From a checkpoint of a small image classifier: depths [2, 4, 2], trained on Sentinel-2 satellite tiles (TerraMesh).
Rows from block 3 of a small image classifier, named by matrix and row number. Rows with one number belong to one channel. Each number is 500 + 50 x the weight over its row's rms, rounded and kept within 0 to 999. All counts start at 0. Numbers have three digits each.
Before each channel's rows are labels from the 100 images, of 14848, where the channel reaches its highest value: "responds to" is what is common among them. Only what is clearly more common there than usual is listed. The data: Sentinel-2 satellite tiles (TerraMesh).
# convs0: first 3x3 conv (model.blocks.3.convs.0.weight, 192x192x3x3, each kernel summed), inputs 96-191
# convs1: second 3x3 conv (model.blocks.3.convs.1.weight, 192x192x3x3, transposed, each kernel summed), outputs 96-191

responds to: clouds
convs0.5:445452524508463535438473546496419519527532539506481497479472499473540476517571528428448568497469492434511498529515415534439544484460569453481518457540393426470554491551451489449409533530495585459511439486499508396425410490585582533452400454497463458430541460486458444492520465461461427441
convs1.5:490630504499516470435575486500581520507413402491472518548472493504462501517536408537497509561590529456465487474496509477539538501521550453473420612457490492522495478510504539464541417512471524469581569550481537533551429538445479390489484631552452507429464459395406464559454432560491459490

responds to: water
convs0.48:447532497431529498459540476472502558554492516518497504476493436447477511540505474524496494437435525622479575423482531551434448443393503479465617477432461531510481482543431456568617511495456519575544577446460487462431483474467456506484440481494519469419499436446460562428502450478504528513
convs1.48:616470481455512494469449489464543492506545433429499494470514456458477521473491427492511578493572609514521464460484493530527501484480466464552549613593451533534483523436526593567546538424543469553440533521572489489450574518571455502511535534542432614464532517517469464514594576451573439440

responds to: flooded vegetation
convs0.107:486560495447530478552529394469477475510513567554591391452370500561528395538587480394455489544486451570448482548458474417472481514437496510412519524446508515531486514435479553469502471540533454471581500494446481563516452453509494568502451542547541499494567402408543458400529460535524474557
convs1.107:472499484471469472505463527472469504533584493562451514520570541489531529511555432449449521436542436486494522567507654435467425513449543487483406561519416568480472455571509477429531505525474394523471415528546604400513539505548503409481576501529543558490431579554582467525516505456531496534

responds to: clouds; flooded vegetation
convs0.75:523406419534546425465542468459534572484575547506480527526379498456510522398550552521460531495535551517519410582399474483517441516451508485495564575518548459488512455482439450611522490506479615518557442481504505494533464574463454511474536499417517445453547491468397548459441436545468498475
convs1.75:538603442461459525406478498503493592575438499459462474453537515557565488486466480492537564477572498526521579568455468462377526495551536505469542629499409455507511486525436534481509425488563450490621494407532430512563501585473529483546503459555409496454492548457492429492442503467483567477

responds to: water; flooded vegetation
convs0.33:558507534489464424560494425480494467513526565494538526473496466405491489525474505425510432482523515516468478441497508443405449558535581515496552506423500554513522514538463436377420477554552514532431566562505543577538518448492432493581500585487455532528508443409493546442459398477432487483
convs1.33:413452513566491516437557382469560444544468392508529446521470516518520601467486441513498519556528474369471473508549525475498463508498590439532484519436494513480565453426527426406553589487492503505518432449549513580579571612544493480470502461563480590508584474546594533465463452563470544480

responds to: water
convs0.72:440488544469496439519452571395507514456436530590512515540461423482437468536403520484537532474462492490510443407556536574480457447434496490453574558387473500456535454435486454421546387466521510593471449524533480597414490570514467511556483463482486508448490509574508536486471424551434450497
convs1.72:489434382482505513519477470450530461470592454485509479508466504455545494504475479592487564520570631488488487452556491553489532521509477438555520390473558524514578588533566563456466565521445442471545574483511545430454637492491455518536422423425495507551571494549522425586466604539506419481

responds to: flooded vegetation
convs0.155:527472541564478563522506568524408450484523510491565573514480512476491514431429520414417434429508454468537446463524545485508476565477591490449473631469453560569518554513545479497492427497438474447506426474486520556509537570508486463448430487574526512459523493394563532453468422424477495530
convs1.155:528490563554602487509440523462488551562508539570501542461529567455442522466624454485466481491546565530567544517480428511481554456483518486468480438541500422497531530494535536535584557540487566463478613518494496514583515522470538428461463472488461520477548532459546397494477498559429464455

responds to: water; flooded vegetation
convs0.144:446435524465408506539533453501465552444518455484366550464534482528488535486573510510477511510475453440503482490582427561490495489518530565490574486459500503521540515417614443402531376541518562512561425583429512466521370539550465544504528522477506498501491448499456468491589493444550547572
convs1.144:501497463465493440491503520492485530504513475409459462524557490498459479503458534506473443492510504561435462465501484481496528547470471506572566563509429520457545502570514507318573498521469524473464474451454478492454499438480500550555454556456517498477409553475485562485419452464401499529

responds to: crops; built area; clouds
convs0.79:441535517486458565535492454561530513464489420559482509505482489554508558517511452430529457464512608514464449464528474530543433456559455516366525508537553546501444498500521421519563450534437464508543510576498473515527384517537509569516463484439529420498436481513528455459463379557424554387
convs1.79:503482488534501531487537501553492489504457511513509502454457464454502434561488457605460528501517542454431466487664564559507500461565562551474441537553563493440492423532521559531489522591584443414555577499427527460533478516541466446491554452574514474583607474552502484576479461526530501545

responds to: built area; crops; main land cover: crops
convs0.38:378479506511456410485553530495473581477565520501385488582429535413494516467481471428548513421517515572541548520517462488457481504360464493516475366566531441483450522490414374528431419540413506519487518517515438535460517489479492367480518478433491539448433402455562484422479482485441469585
convs1.38:541393463521568581459455558515584500516447575509501521402497470515527444550495471467494441614520458491470500547563380535560538453508407505509504561462529451468507463612478498441546545480518511465410511573544526519501510509386523536425470546472476431537461480549494422555458553577538526403

responds to: water; flooded vegetation; main land cover: flooded vegetation
convs0.8:464497465491458519437536474487508482444508614493597500545454543465475593467487479567569532485525451552497540514458490555461395494488547526538397452444532502561492479478428538484386585478541528592572464533459464515491520473494515431518532504506501565502407407443441506385502543514532428426
convs1.8:559478515383495450576535477448546529502505561637522468511462484500441492494507528367501486490485566481476495504472450439537465502424487534464492570464467512510574467516407515430498412463394556336510549482481505480429454465470387582458541536531526413460547552530531515555527448521546548483

responds to: crops; built area; main land cover: crops
convs0.39:544480429482400468532476510485502552496561473492482505462508487464512493438558493525422483579509457480400448466640468639479522544457527582554579556543500489493457414507493440523568567458512493411530558527506455511417435531472468456536521439426514454511453427458532492507557366438400536446
convs1.39:517468456533421453506500472559464583473505425501586432465494486473469490469565457507399476503523504468478467472590429507628475506448521486472496488490499486493459420502484600467572525402495502472432488518496480458397526437541515394510516555523546441422627544587468481421624445516454474530

responds to: crops; main land cover: crops
convs0.158:546501426536468454525546465561491615467458437443459519467564481414475484457548485553453434510488485561469470509482549440533443492526452517483460531469528469497504520419530497537453483534480357344496560430551443508525508437479540529512417493458560426500449491451475466499501404480453470481
convs1.158:448556514542513516518444493498421636483530474498546511500578550516513450514524445486540558486506497494485433539411561518459500465534550554516549449519508506531537450482526598447520496418525416555514515504456449529557616546465500509504488495533427585554480475555590575516449414530512501700

responds to: bare ground; main land cover: rangeland
convs0.181:492531507483429470450546553525572521477537505448558488534460651491434515513461495486479416499447503507522498514470572594535526512548564535475494395539496557534499510498683547504521563489549479413499437538478475494516529498505453463514545505499431508479526326439622520520495499486531444423
convs1.181:508561485546565508513526613543520454527553545507455485443569348493451514517529537507462521525585412474489499479476524529441438520531505519502451476433557454439533463449418469589481502543557553466578433549488540536517471364473463552513464574502436481518619605403439528475490477513567500481

responds to: clouds
convs0.113:475510629482456441469457523469470500505388493503546500494442525330522470587536459582470493424569565513525488542509445463480490417477506495523522529523456494543501556481494441538508420572504471460516546508515499476496450574585645459486437454459494595449445462495514526540423448589531483471
convs1.113:428430442549540539455488478501525438520474502530393513465477434551464518572544471579562475448455496531506530409523532409460537543487549510492421590392504541508545597436472587446467623597460464482491543454419556582548535504626445505473559468528473443484411403551545505582478513427445467519

responds to: trees; main land cover: trees
convs0.112:425470473448463460586403484534490545417461483513596481508504522572524482428605458483471566489503515568554397509384493421501522461449447459413478388517505545426512484508531375451439386454566551497490423540555602578440504443472574470512553451498507493534431433419540449456484486523503539431
convs1.112:543462415505437537572480475458478448420588473514532475427516475461516543518551528488514380520465529481511536451507472613533465464507508478488440456451543573553521471598612535543530563539352583575445615562495384533456531502460568453507449461459519509512449505471484532500460482522471585555

responds to: clouds
convs0.127:539432537519519456432492492473552447471443591433434563449421473520523564598540506473539520522398461532517427621534488381458565405463519482450422471496484474469531511493420512524596456536496488518451480481524534443508579566476492477457530599416440570476498489493479451459463449556510488493
convs1.127:456462484562472462514503642566462513540582492463526400470538431586458516570545491536588485469468466464509518512468501442509528454474533468512495561466463523447532561418493510491501597530408509418518501539497455471484435424479518577444551481479387460564532462536546474616540527476516501579

responds to: clouds; main land cover: trees
convs0.43:524519448521454613481509519461420535470487490410518586453445493530532513535474469581515519503445575617478543487538524445498511510546485450538552524498485416476590591465552454518553396474531523463462417471468517522549500476484607461497556466387578493516556506462492462503523541547540467472
convs1.43:554489508489530485483452587576579547559511535482486486457569545459442445552555560551472531433562489491439517489484529577448516491505480417459446469528557530551518406547451480658543532495457478537516587485479576457546584570389490543462470461505408587543386575514506430473506546513489527529

responds to: water; flooded vegetation
convs0.57:498531462487558457496500485500464560465425494470481466542488401504442510560493456532540484407531459411497577529497542600470395496498447487489501491543499500428393524519525362530383374498549500504491529478395461541493563456531603491533583485430515453592477527580482458535431426475590469460
convs1.57:491532474444497496516503416488507509468530508503513513457480433506519486513480491635578571522428573481541540506469549533372565567511588536457644516536433411591543449595612478508571616491512417496532439496551570572540463582568472583561424464488541475623513533543543533439524413528546496515

responds to: clouds; flooded vegetation
convs0.137:452510507465448541504573503547504473459491534387528513498464443477556533538480550583509400626469484516481447536543411403455439505493558492499402515493480446526531502456457402470443483524399601513401476438508498483528431466435516503484505410464464489490518373441447466534477507504548524454
convs1.137:571529554501496431432621587529515433439507493529556513528514489549462479476434465510527565494502400494464554553492525483484542547592507462499500525462499505538484495441505512451603496410484530482578534557502483456551555613443552509527575567565386532529496452480468484464423514512446521493

responds to: crops; flooded vegetation
convs0.160:539555465596506519465451512493488504547542418466507546412457526453450473519522477480548437586432584439520456476424488543480500505447528445493518473546528522527545545470491596526424497495439556523541472513562463452465401482478482469450471466475519492551530501458466521342455497544473424555
convs1.160:468498600474540564660551473463563475451438499551548480513432509403609513494614400463446508474458497479507539487436499581472542565480522511492413519483484522489531541520496454473456455519559637426503504554496499509474454609431565558460479407538504569540394518541494489464563476533585542483

responds to: built area; crops
convs0.190:536485573430493523580524420541499564454427517467469529499457492607529505479482546431550447405486461496458558554468527558455452481425495481591508459456503451525454500483366374487387417586424567512571491550524457500515558341424485468507543468480469532447494393529446421491432523492552565490
convs1.190:546471572523548480533486421461533460446455456471518525487566481507505399531445486589478448525548524594489497529462473470425582539493490563531620495541491587517457569588556546370546602496511478468521466472447543491543444498526523518507511506468533464599451485544574561586545403473548476526

responds to: built area
convs0.180:441512489434436530460465430480501550382503600489548495489482620464472562403485468449527420463560593495505491553445495472521537479464528407450546622419461473591547575578538571454418410504495489512539495479534550444524447417474443434565468410424466512523470566487510556448488451452449557520
convs1.180:479417561511477648523487466483518443561560521471486493543460510388515495481477432496451486497487376513536501559561415465493447534483462510532524529482488505423430519468378470532517409527551448634526545609449467527535578535466498544540590480497479504429481569560541428449460442561529486533

responds to: flooded vegetation
convs0.94:503458475539518439426520400494626552503514532539586484527493569513495470473549485671514503550496478502555447520448526621506437495391504554427431472475501517469451494476600522612537505514397588453561391550501561480444584486520602465451524506500478458495500475547506520434491556487522536520
convs1.94:567488505527598622410569524521487522469521493591478504505482497555539553444419450557503457458473605471509485574507364527497556492448476440538395561510406530587476467459482472400489522528441502482551531470412520514508410470485469456506611429506434566440538478468502412536481482424476535539

responds to: clouds
convs0.54:508549495497550425430473553530556505477462506511558427510420554453532534485482469449481471457416477532512553497511454504460463498432542408559469445374504497363453541533575580527446513461431447440458501476478444494623563526563549530493511552434503482522507491397489471459436450479526459476
convs1.54:450481446577652534531447532462480377583506478509554479542537480532563439420569522476535485482465568495452519497536589535505469553573505597561489575476499513429491493523538457496526474528535557434518491473443484582519452528565560530398515542517446489549463512480532465458511502474479538510