config.toml
model = "image classifier"
train_examples = 72500
image_size = 24
crop_scale_min = 0.5
targets = ["main land cover"]
num_classes = 9
norm = "batchnorm"
avg_pool_shortcut = false
widths = [96, 192, 384]
mixing = "cutmix"
init = "xavier_uniform"
residual_init = "scaled_by_depth"
optimizer = "muon"
orthogonalizer = "polar_express"
warmup_steps = 650
Rows from block 2 of a small image classifier, named by matrix and row number. Rows with one number belong to one channel. Each number is 500 + 25 x the weight over its row's rms, rounded and kept within 0 to 999. All counts start at 0. Numbers have three digits each.
After each channel's rows are labels from the 100 images, of 14848, where the channel reaches its highest value: "responds to" is what is common among them. Only what is clearly more common there than usual is listed. The data: Sentinel-2 satellite tiles (TerraMesh).
# convs0: first 3x3 conv, stride 2 (model.blocks.2.convs.0.weight, 192x96x3x3, each kernel summed), inputs 0-95
# convs1: second 3x3 conv (model.blocks.2.convs.1.weight, 192x192x3x3, transposed, each kernel summed), outputs 0-63

convs0.130:495538467479506518503530503510473511469475532515475510549533478516491496477459568535487485528483493475535473519492529468493477455538493511525492488462494497520518542495459522493436519510484488535515498464485504534503483498515532489538475512525536510540504536490525481501492522512459507491
convs1.130:442495572533480477465496482497500493487508484460486499508503454520501497539467477516495506479490487545507517508488494510494464519483506516463496505535481491487552509483491493516470496502479511
responds to: water; built area; main land cover: built area

convs0.52:502474473501478495483520507487495487524493524433513494455546498507467523495460489480474445436538529472484532519495512503530512498482503487495524542512512501493518458477500565467517502484485519528482509522472492486490493487499488460502519505505508500497509489461518444503445486488441503496
convs1.52:504531524476537545462490461511527508541456479524467547519515464471517498489481491491518509466489455467539485503526490528476504512468533457459506477523486504483449487491568466471515490460496482
responds to: trees; crops; built area; main land cover: crops

convs0.75:486515539528469528495509504456498498513510538483529467504547456503479497495503548494512525485479470519514503513492510475478467515494505513503508478490524482513418499469496520475507535425511534528540516516519476478507510492490455488500495515495529494505480468533490512551556486505500477529
convs1.75:541493487508485502517537502539493470507449488461499532487476468498491492471525445508458512469480547511471491467462522533508464485468463482523474455497520458446468488473478502485513493498512458
responds to: water; main land cover: water; flooded vegetation

convs0.63:501498476527536509510541469537500482501489522494498468482502490521488515488473490500534497478472534527469502542472522519489515485469514501478497523464563506486498477479519508541514497521464498531444505538463518446470515484546533472524514464525471489487490527469503467514516472503483450476
convs1.63:522451520518474491485499515501474519471488526474524532468547474485532516463486480509542468486515489516494513519494488426522481517467513513527489512536512502499482533516511461472535484502488492
responds to: snow or ice

convs0.117:491476514497543538525459488456475493520487507503469519500517475510507508496519505506442547480491482532483482503524510487483524505505467496488533475511480505490491521485508500502513491421531481434506509475528485507545514481493525519504501517478518482504494559508530555538500530536502449511
convs1.117:468517579484493538517498543537502434489531504552490539496487492530511516466512477502463526494495506508498492512496507484477550485481509455468508543499497506484471508481476509511487493486515477
responds to: water; snow or ice; flooded vegetation

convs0.184:477512555526515506479498495526485520503488510530508514494490489528461536493548491488535467520473495499503514500497497437488446519486529531474450483474497517513466521536544492505491496488528512482480495451492497503533494501472461400510502475498490502519506512469477485492496522493472472511
convs1.184:483480482467472521451465541496505471490505481494504477499491450483510491523459522482393546461497527544490496556485484501498521506475488501485486477480499525459466502485484530474511513480517512
responds to: crops; main land cover: crops

convs0.15:516525494497496493503518480480520506505460480529483496472508498472525480514525536495518524459483488535496429460565515500470559457508497513510511452507457473462519559506450529494491484502516487475516514505540503506520486498495527522479523476519458519503510458512495540498509509511490504482
convs1.15:469519533489539475484485490497480461500524489552497505500500545524463531496494471477486481492484499503494487480449541535513470514485530481485448473504487510573552481528460465505478512521536494
responds to: clouds

convs0.61:482501513529510531502487472507430472543473478496484487482494475498438513509495467494545524536489462491520541519510450478472474491509498546498560515518469492475499459489555484526451492520505499497533475505499513512486515515529489482490492518508496501486494475513512490542487532479468519536
convs1.61:535494505469513520505474491489506569496526484532528488480502511502523464502506488492474539464526525475487513494513467517499492534520459541504504454530506484562541482472486488486458461507485489
responds to: main land cover: snow or ice

convs0.103:507531487516505473487529485462540485579472505512476519474478565463478497491479501520489498482503489539537520479505522465482530477511515499507496488491545572485509500515489460508493504485458500491462456517511493456526506505504490483506467506499490500471563541513491503483481509536503502506
convs1.103:507513533512466546504466492461474475486449502530478512493527505511449512487554465485488518482549477526541485502487525455507504449482517450527501510541479497461506500554492476423510492455495521
responds to: water

convs0.66:478440501498517487525507483584525503529519460538497525452491489491480486511484509467448455492505529477501517512517506461491534476518488471508491487487498486479492565486511523494550486486490496516520488487469488487506504506517469497495494488477504505499483438482540492480513450450503497489
convs1.66:456513455501537522511519482507493471504483473496524480469518477470502513489490490493511465494519472455518460519448508523503525474513453497448480466522516504402480519501540458482432508525495451
responds to: main land cover: crops

convs0.123:513522485501457475500461525504528536492484512538518498486495495496489518531515470450518514524495511452531527464483496451515484503474501508495473511502481480498572524472490490488506499517507507502526473511497524521471514536534439412509495519528464529475499517496511490457503531491497488484
convs1.123:510511579463485494471495506453503418497493494482502490501523539483512525533510495506448536478475515518496492558465504512524454489498526500442493501464483489526508497480526502409468484491494535
responds to: crops; main land cover: crops; built area

convs0.182:507478499535485498509489494484501497489473476540460493498479526505553503503485519490456500563501529498495471466504496493502483485526525491514486532489508480503526468463467570493519527477467511525482511529517541546500498483476505476483553516512521497538495529501565479480448507479509496538
convs1.182:527492482478514471493518502490474511530501490490453531501529474495500521487494499508529480489496474522429516504505495520528454493492534542495508499475518460550507514507413531508524504482477489
responds to: flooded vegetation

convs0.37:512513500431480542503461490498499463491493488507467511497513505465510505489466514497489580510499495496548475506520559520467506487504506490503482522489498501507456536513547471504507490495506475513512502516488496515476478523515494498497497470517486489478506515539482500510474578440552529477
convs1.37:525480462523530537547486487484503511444512508518499542497506489478513469496469509488498444514504501481535534518518483523517508516478539512505467487500472476494528517446496463460488510486485485
responds to: trees; water; flooded vegetation

convs0.128:465528502513493521488550495488471529511537522457486486489516508515531458458545477506497464505481511486473517507441485535493469519497498469507497543462502521478448499507452478452526502486490504496505489545482503496530500520491504543452456505499503500472506523500506505521517478497505523435
convs1.128:513503498484493487471482488511515491512493529461530455552524500543496462519491469493494504529512584518483451496532494477515477487513533488531480546523473528503531509493454491507495561482488526
responds to: clouds; main land cover: trees

convs0.30:514516498471493503523490489496542490547487485483498493506500555507507503484516491491465470504515501526504528508520500509563517505508506471474514486476466538474478457513493462474477484480455497493487491519502522508526521528502487502531547488514458549501594480456492507518487524531472478466
convs1.30:475493478485506545494499489493493538485495522543511492512511515516493491523493489453511476515531537504448518472464514478452501441527523493489535489485445503517488496498493514473537492484524444
responds to: trees; crops

convs0.76:496491477483476520524486469479494486479481519513469483512464480466472551504494461517492511487501496522589533484519487505479486488471475499504497500477514479462461505547557483529469497484504531436481504471527511481487502516504470489527507487492450526503468506503506533509484503476560513498
convs1.76:487492486494520548489509469479474524488508483562478513479523475534517493487479459499477579483511507481490527482512482464521498514510484511484502466457513505517461488491546514478470496483441510
responds to: snow or ice

convs0.33:467463519526528501495456474481462508476475527511499512509510541478516503457537498518481484493538515517489539487565498502512509489497470493462511446514470492495523530498512531479479503495490498450525471495511529532492510470496501523573528475503494543453520498511515522482497480464511505459
convs1.33:470475487472510519478512521551477510532499453522459522508475495535500510475483492493529553479447460477469533531491521484509512486524474492482495496505502477504524459493532489495540503477494459
responds to: main land cover: crops

convs0.141:487477492493484514468524521522495519474494502522468504484485467499460512479548501496520531470507492585477565476485500492499512575501513496500473490481530512502487502477474474512525492477479461450466520489484501491506442494499464483517516462536481513498517532487483508471511497548495491515
convs1.141:496484489498476529512506537502477438499493512499509492477469495485489501527461475474507493545488547512491499516487506513499525468481479460498497498486511522484508515501501487533527473427540513
responds to: main land cover: trees

convs0.10:493514508497488452487495487543480472526519528489481486492627493505506498531528506530511536491514497461479539493481498518545483528469481520481483512499507524511504523474470535521469463525472467509489509538490490504513466503528510495526521502487483489489490518468506462508484544483505500494
convs1.10:551475549469532526528508505549504489521503493495501497490497462511489498499482496465442504457518467509494514498500484509522496421536531489549477500549503500528513501493495495497542475507518495
responds to: main land cover: crops

convs0.165:479493504479469480461535447529479493501519478501498460477509453539514479481514463489490450560516501504503469507506493517505498509520502440499524499536487480538506490526463486470496508468493508490497491524503498541492498474491472466489480488500505508470496503502487534513491468556480470584
convs1.165:516503511507481464488512500513490566499521493461539494503517539492488579553545475492482509516502482511509517481578472485486494512495507491456515530486512522464506483498485489537485500450513475
responds to: water; flooded vegetation

convs0.31:536515532508489513502495521519460502452515582521514488497494470470476515534488451478448487513495479522468495515505522525504494491477486490526537502524558513541509486470489475522513492522513508522509518466473484492513554502503479488494440556501508496474482482524510517525485460483501490482
convs1.31:488466561521509534522492514485494493508479483549528492408513452535467525476473482526458504476507481486529489480467503456506498481444486502475503480480544466534463506530495477474513451520496526
responds to: snow or ice

convs0.127:500507490535522507492535465482455516478486485522545510500528500456509507517482495484502484465505485528516471499510530550534529480477523504515486514478558484485444540528516491547499451511487504527477496543486509512491509519546520455479464458544500497507520515463522476519491504498459507501
convs1.127:498485498478450486476497480487485512449509527509498540483557476490497467491502468473489481506486488489536461557466498514507463481489514500459473503567495476527461504479520501482538505486479563
responds to: bare ground

convs0.32:495529479522534536498521483503458462531491508487508484542514506457487464490482521530497517509500506550477494469519513496448465539499485521485504519507511515457492495493478503474478505466540500484542515546499509550467438496492500494510490530507519531504501493494468496432507537540529475499
convs1.32:462502485486495503531490471509484486538470504460491481467499498467505463457514461529527514468483528517479460498489527536488409502525495493496473513519505502495523481502456471531551475502496558
responds to: built area; crops; main land cover: built area

convs0.108:480510487468465499493499516507465468480515496495480535450485507480566486456478515498527492541489499475529502492500480541481515504480507490509530477471536521497415543489493493483487490522529512512464524492496537523522468500482530532464483493490495473514481471466460505496464494491553502487
convs1.108:491498521454511463476495498476487499489480514482512523517511466507521473495516501497472507456488540555487475496541518530520500508516491505519482463514479498493527507503486472525472504540516565
responds to: clouds

convs0.9:504500521490509515462507480548479513487463479500482472503482502490517497470468498493516526473503479525508478492585495450461475461512515493510498497478449457467529493524551477487546494482496472445492524507474496535504495530481488496485460461511467518463475483514485507469510527485507484483
convs1.9:485488491496525508478451466506508506508491478493488520497470544486499542516453519486516487496476505484479505485511515546494513573436501466481515485503492529520501537453496461559544486518519516
responds to: crops; built area

convs0.145:517518490456500499513503508514530489495528505495525502474513514474506507491486492508532494467531498526495489499532498517483563506519412477473522503497487512524554450526491484492448479488500501475489505498507499417522534487541501526501542497432500492484496512480512505508527472506481512476
convs1.145:518461553494487482459505533530502525498469479500511467461487568525483472491517505487471554502531485514480493518454516519476512513510464514480504512471501505505481508529512493446494493500484463
responds to: snow or ice; main land cover: snow or ice

convs0.81:495496522523502526494546482455463478457522519452475502506490471496473535549471519521525521499507542508515472502490497506444492479500507493529477531509502507495489461492485451475501503470467520495481519470506511485517456492521463475455476466499469504500519478475464499512516428543491505507
convs1.81:538500494472483531473471520478542505508478516526496500470457473502476509501478475485484476524508518502498490489438537514519510476486470472475500473557503519440458480484505470502549492477445528
responds to: crops; main land cover: crops; flooded vegetation

convs0.100:519523493531473492487474509525527525495536503496444505510486480514526467511468508510502501522510478500504479483497435463517499495504484525465472490508490483512502450483585501475467506520520491504466509504454515510494494509543490463518520467497484492565494513491488495555450488536479523513
convs1.100:497501478491520469497492495509442504495523521497491535515473477524513502490490513494501547486491533506499475504528467478481529533495525568483496507436465506493489500492486564483495489465473460
responds to: main land cover: snow or ice; flooded vegetation

convs0.144:471529508551488518484502535452498531488464496453506542521516501489511513530522531470509472479510489520502507491488521526494478488489514517487509524496532478483474488504472532465482495541475521494503465508523480507495489505533489494422420488488485485496547501511497471482520470477438512514
convs1.144:468513509482475540515481470499540483448467511457491450488497475502525501479490538473457516510516516485525548500475553502506510496540492475465523541552460507487502480503483473506493498469502507
responds to: crops; main land cover: crops

convs0.179:491494502578510512484465494479482529525474479488494522456473514477504508498485505506518583495480536481553530492525472530476493531481502501489487514482512482504516464458519484532488481457491456537498495458468517493492498506503526494474537515500456545532539493494497498483486493462489504500
convs1.179:546506482495473522485461525492485506549475501506492511488499500503506510518473529497487483523494469503472529509499498492519504452529484510524525480496478485456485521520509494512500453498470510
responds to: flooded vegetation

convs0.133:502483471495500529511477513523473498532481517518490496477494503534467499532541538535514520498501531469500546455488514474482519518526509512451497516469485472464474503506525540475570526490521430519477472475508471517520491500522480502524512488477496520469466504496532501443508486535517497527
convs1.133:521497450509504519503536528505483486514512493465504485507495495470498511474514505496537460502502490477477476501542538468486527510462504487531518503498478493479460466504531516520465533553483536
responds to: built area

convs0.69:520528526459480514484512514487492494523494524512496486464512486558520499525483492479511540476461493481521488506510486548497530493515516497500491504460494458478507520467499501541460488565507519499568494558500542539510476490500512447510515478482500500482509458527483489479491546471482488473
convs1.69:476485515524505496496503502538496542492521494518494496488511522493509467477528502511554499466523523498485534518499477514510471524442469502554520513522485472520515489481446495466525473521494455
responds to: crops; main land cover: crops; built area

convs0.173:529494412521467486455465472500492450519480489475515490478517521478483486497513499502507474488477537503492511550520511519488504497543461504472495443470490480498469517491487464512534492502477501468460503461496540515482485499497501547496459476455486494552493532490509517501488480499515502477
convs1.173:449492500512511471530501524493481453471496499520515466509523423500504511422498546492525487511501520516487481490512502487469456485491497504521501486496504513491519504508459497465459508527488504
responds to: clouds

convs0.21:481516466464476519471526509507479490509491488512494536464508484528509442481516526532507498545504501450499505491502544501489504521508474488495484483545543561557512515491512478448509462499489463481499462495473517521488476474480517530490478507494499497506512498491484504482458454465517482563
convs1.21:499483512514482523495490508501500547503468471465510457527479459495511512502531526482494496516477460505481538517599489495480499562492477505517510485472531489450521496504539536507511503507516478
responds to: clouds

convs0.147:493470509470516515540473506489507489511476496467471464505505496487487500578487486460473498494489479506479503496523505506496537500477505504472533495478466494454507565491549524522498490488545519510506526480494477507540495537461475507469544470453479473516488480501503492499506493489472474574
convs1.147:506516484464571517522526513428479507506524486516536493502497456485505511460501455494484503495474438475509498508444481482487484500470504490529520516458505506529511471483459531531466494529484472
responds to: main land cover: trees

convs0.16:472482500503516476490488477460527510518482480500503521516475482505526497505471466475497495480495527540520513504493517483476503486491458502527500514527509469523515476476467557508496534488539485527500490528555461498479522541471507484525551458525488588538520494505548483507483518474497490528
convs1.16:461512429483509516520509495510516485492511467499469510485519521489463520522475509502519537515413518516432494548468513489499472531544481487498513491476478495491526502471445509508497505463463492
responds to: main land cover: trees; flooded vegetation

convs0.0:530496528537511500510563503476450497473472511545483527519491505469492486496499467502531511524487483458523481529494500458485492465528488487491494466480490478480475545541485529463474515472502503444482509480499474518510527528522489516509445507522477503516497464479529505479474530529462547489
convs1.0:476530520499464442491529452537493548512518493504491485534501499522492504483489512526520548497502488491486489512473525530474546485502469522463476505507513469511524505518455490506481529508498520
responds to: water; flooded vegetation; main land cover: flooded vegetation

convs0.119:480507526472504529518463458537538497511500510472506506496471495517543486494445518467482494535524494527474464478499482468523486453458500507489462511470527493484519525515536525476486498484479573504469481494461536517489504515502504530518504504512498515503510465442505499519445502449492509505
convs1.119:498512505482543475529490476521505518506480508510497560488490485494483503479494510511465510510501496539487513525476481512491502528467535482521501487512448493553504540474471458480522495477534446
responds to: clouds

convs0.106:526462520471513506477507521510494461517507481488489469478465507518495464493472507513471466506492457516446514489447511534489521515490602479515478530499496488520530515491502472483518501505500484532461512502504487521525483519518484500496515468547506501466458515465511520565506487506485498529
convs1.106:499504499491530490503503489404497525470502526472511503533513506470530491511499530492494499505441462480494499476463484503518490555488520521482499508495531501504506511476465505470474492490483525
responds to: main land cover: rangeland

convs0.35:543510530494541473499519504531514507488476498475502480481518478484519475478468469498483495512497511479543511469472490497556474516485498509524479483473503515493514524479494489507533537497509508417499505510538502532496544510455486458505515519522484519504456462510472510502485525585516523519
convs1.35:481521465515487467536531511501514506500471529461517507509478487480516509512485463523526552463498505514493508497516479498511523459471514524485495516476506472481509485527435515513513481474561447
responds to: water; flooded vegetation

convs0.82:524484519515500500511497497501534523485478525495496509494513511475514535528499536526479491484513512472521486510541522482503500510496557501511474487495475509548557460471494430479471476530531483491518510496505521476510479511511473548473457470499458479508503554506554480484531469496552476509
convs1.82:486521532470499519540508494502538461533501457505483485484519503482469489519490522510521496501517470476478569502486527541517513510499455484495492500481521513503460507518529522468490481486474517
responds to: snow or ice; main land cover: snow or ice

convs0.29:478648508493514492484514506522508498481489519490463513565506488480455484511506526491513498476521496463505511473475475504499507492502496482496532428501472517497502514493475515469516490526488515483467500509474477519477497498505516475543506490488498504496516487490514470496486498509490480479
convs1.29:503472507486492469469472426515467478486488481497487450503479482513469490469431481495512534477531497541512495496490483520488450535486501482518484486521498507510466449498536476494493472474500481
responds to: crops; built area; main land cover: crops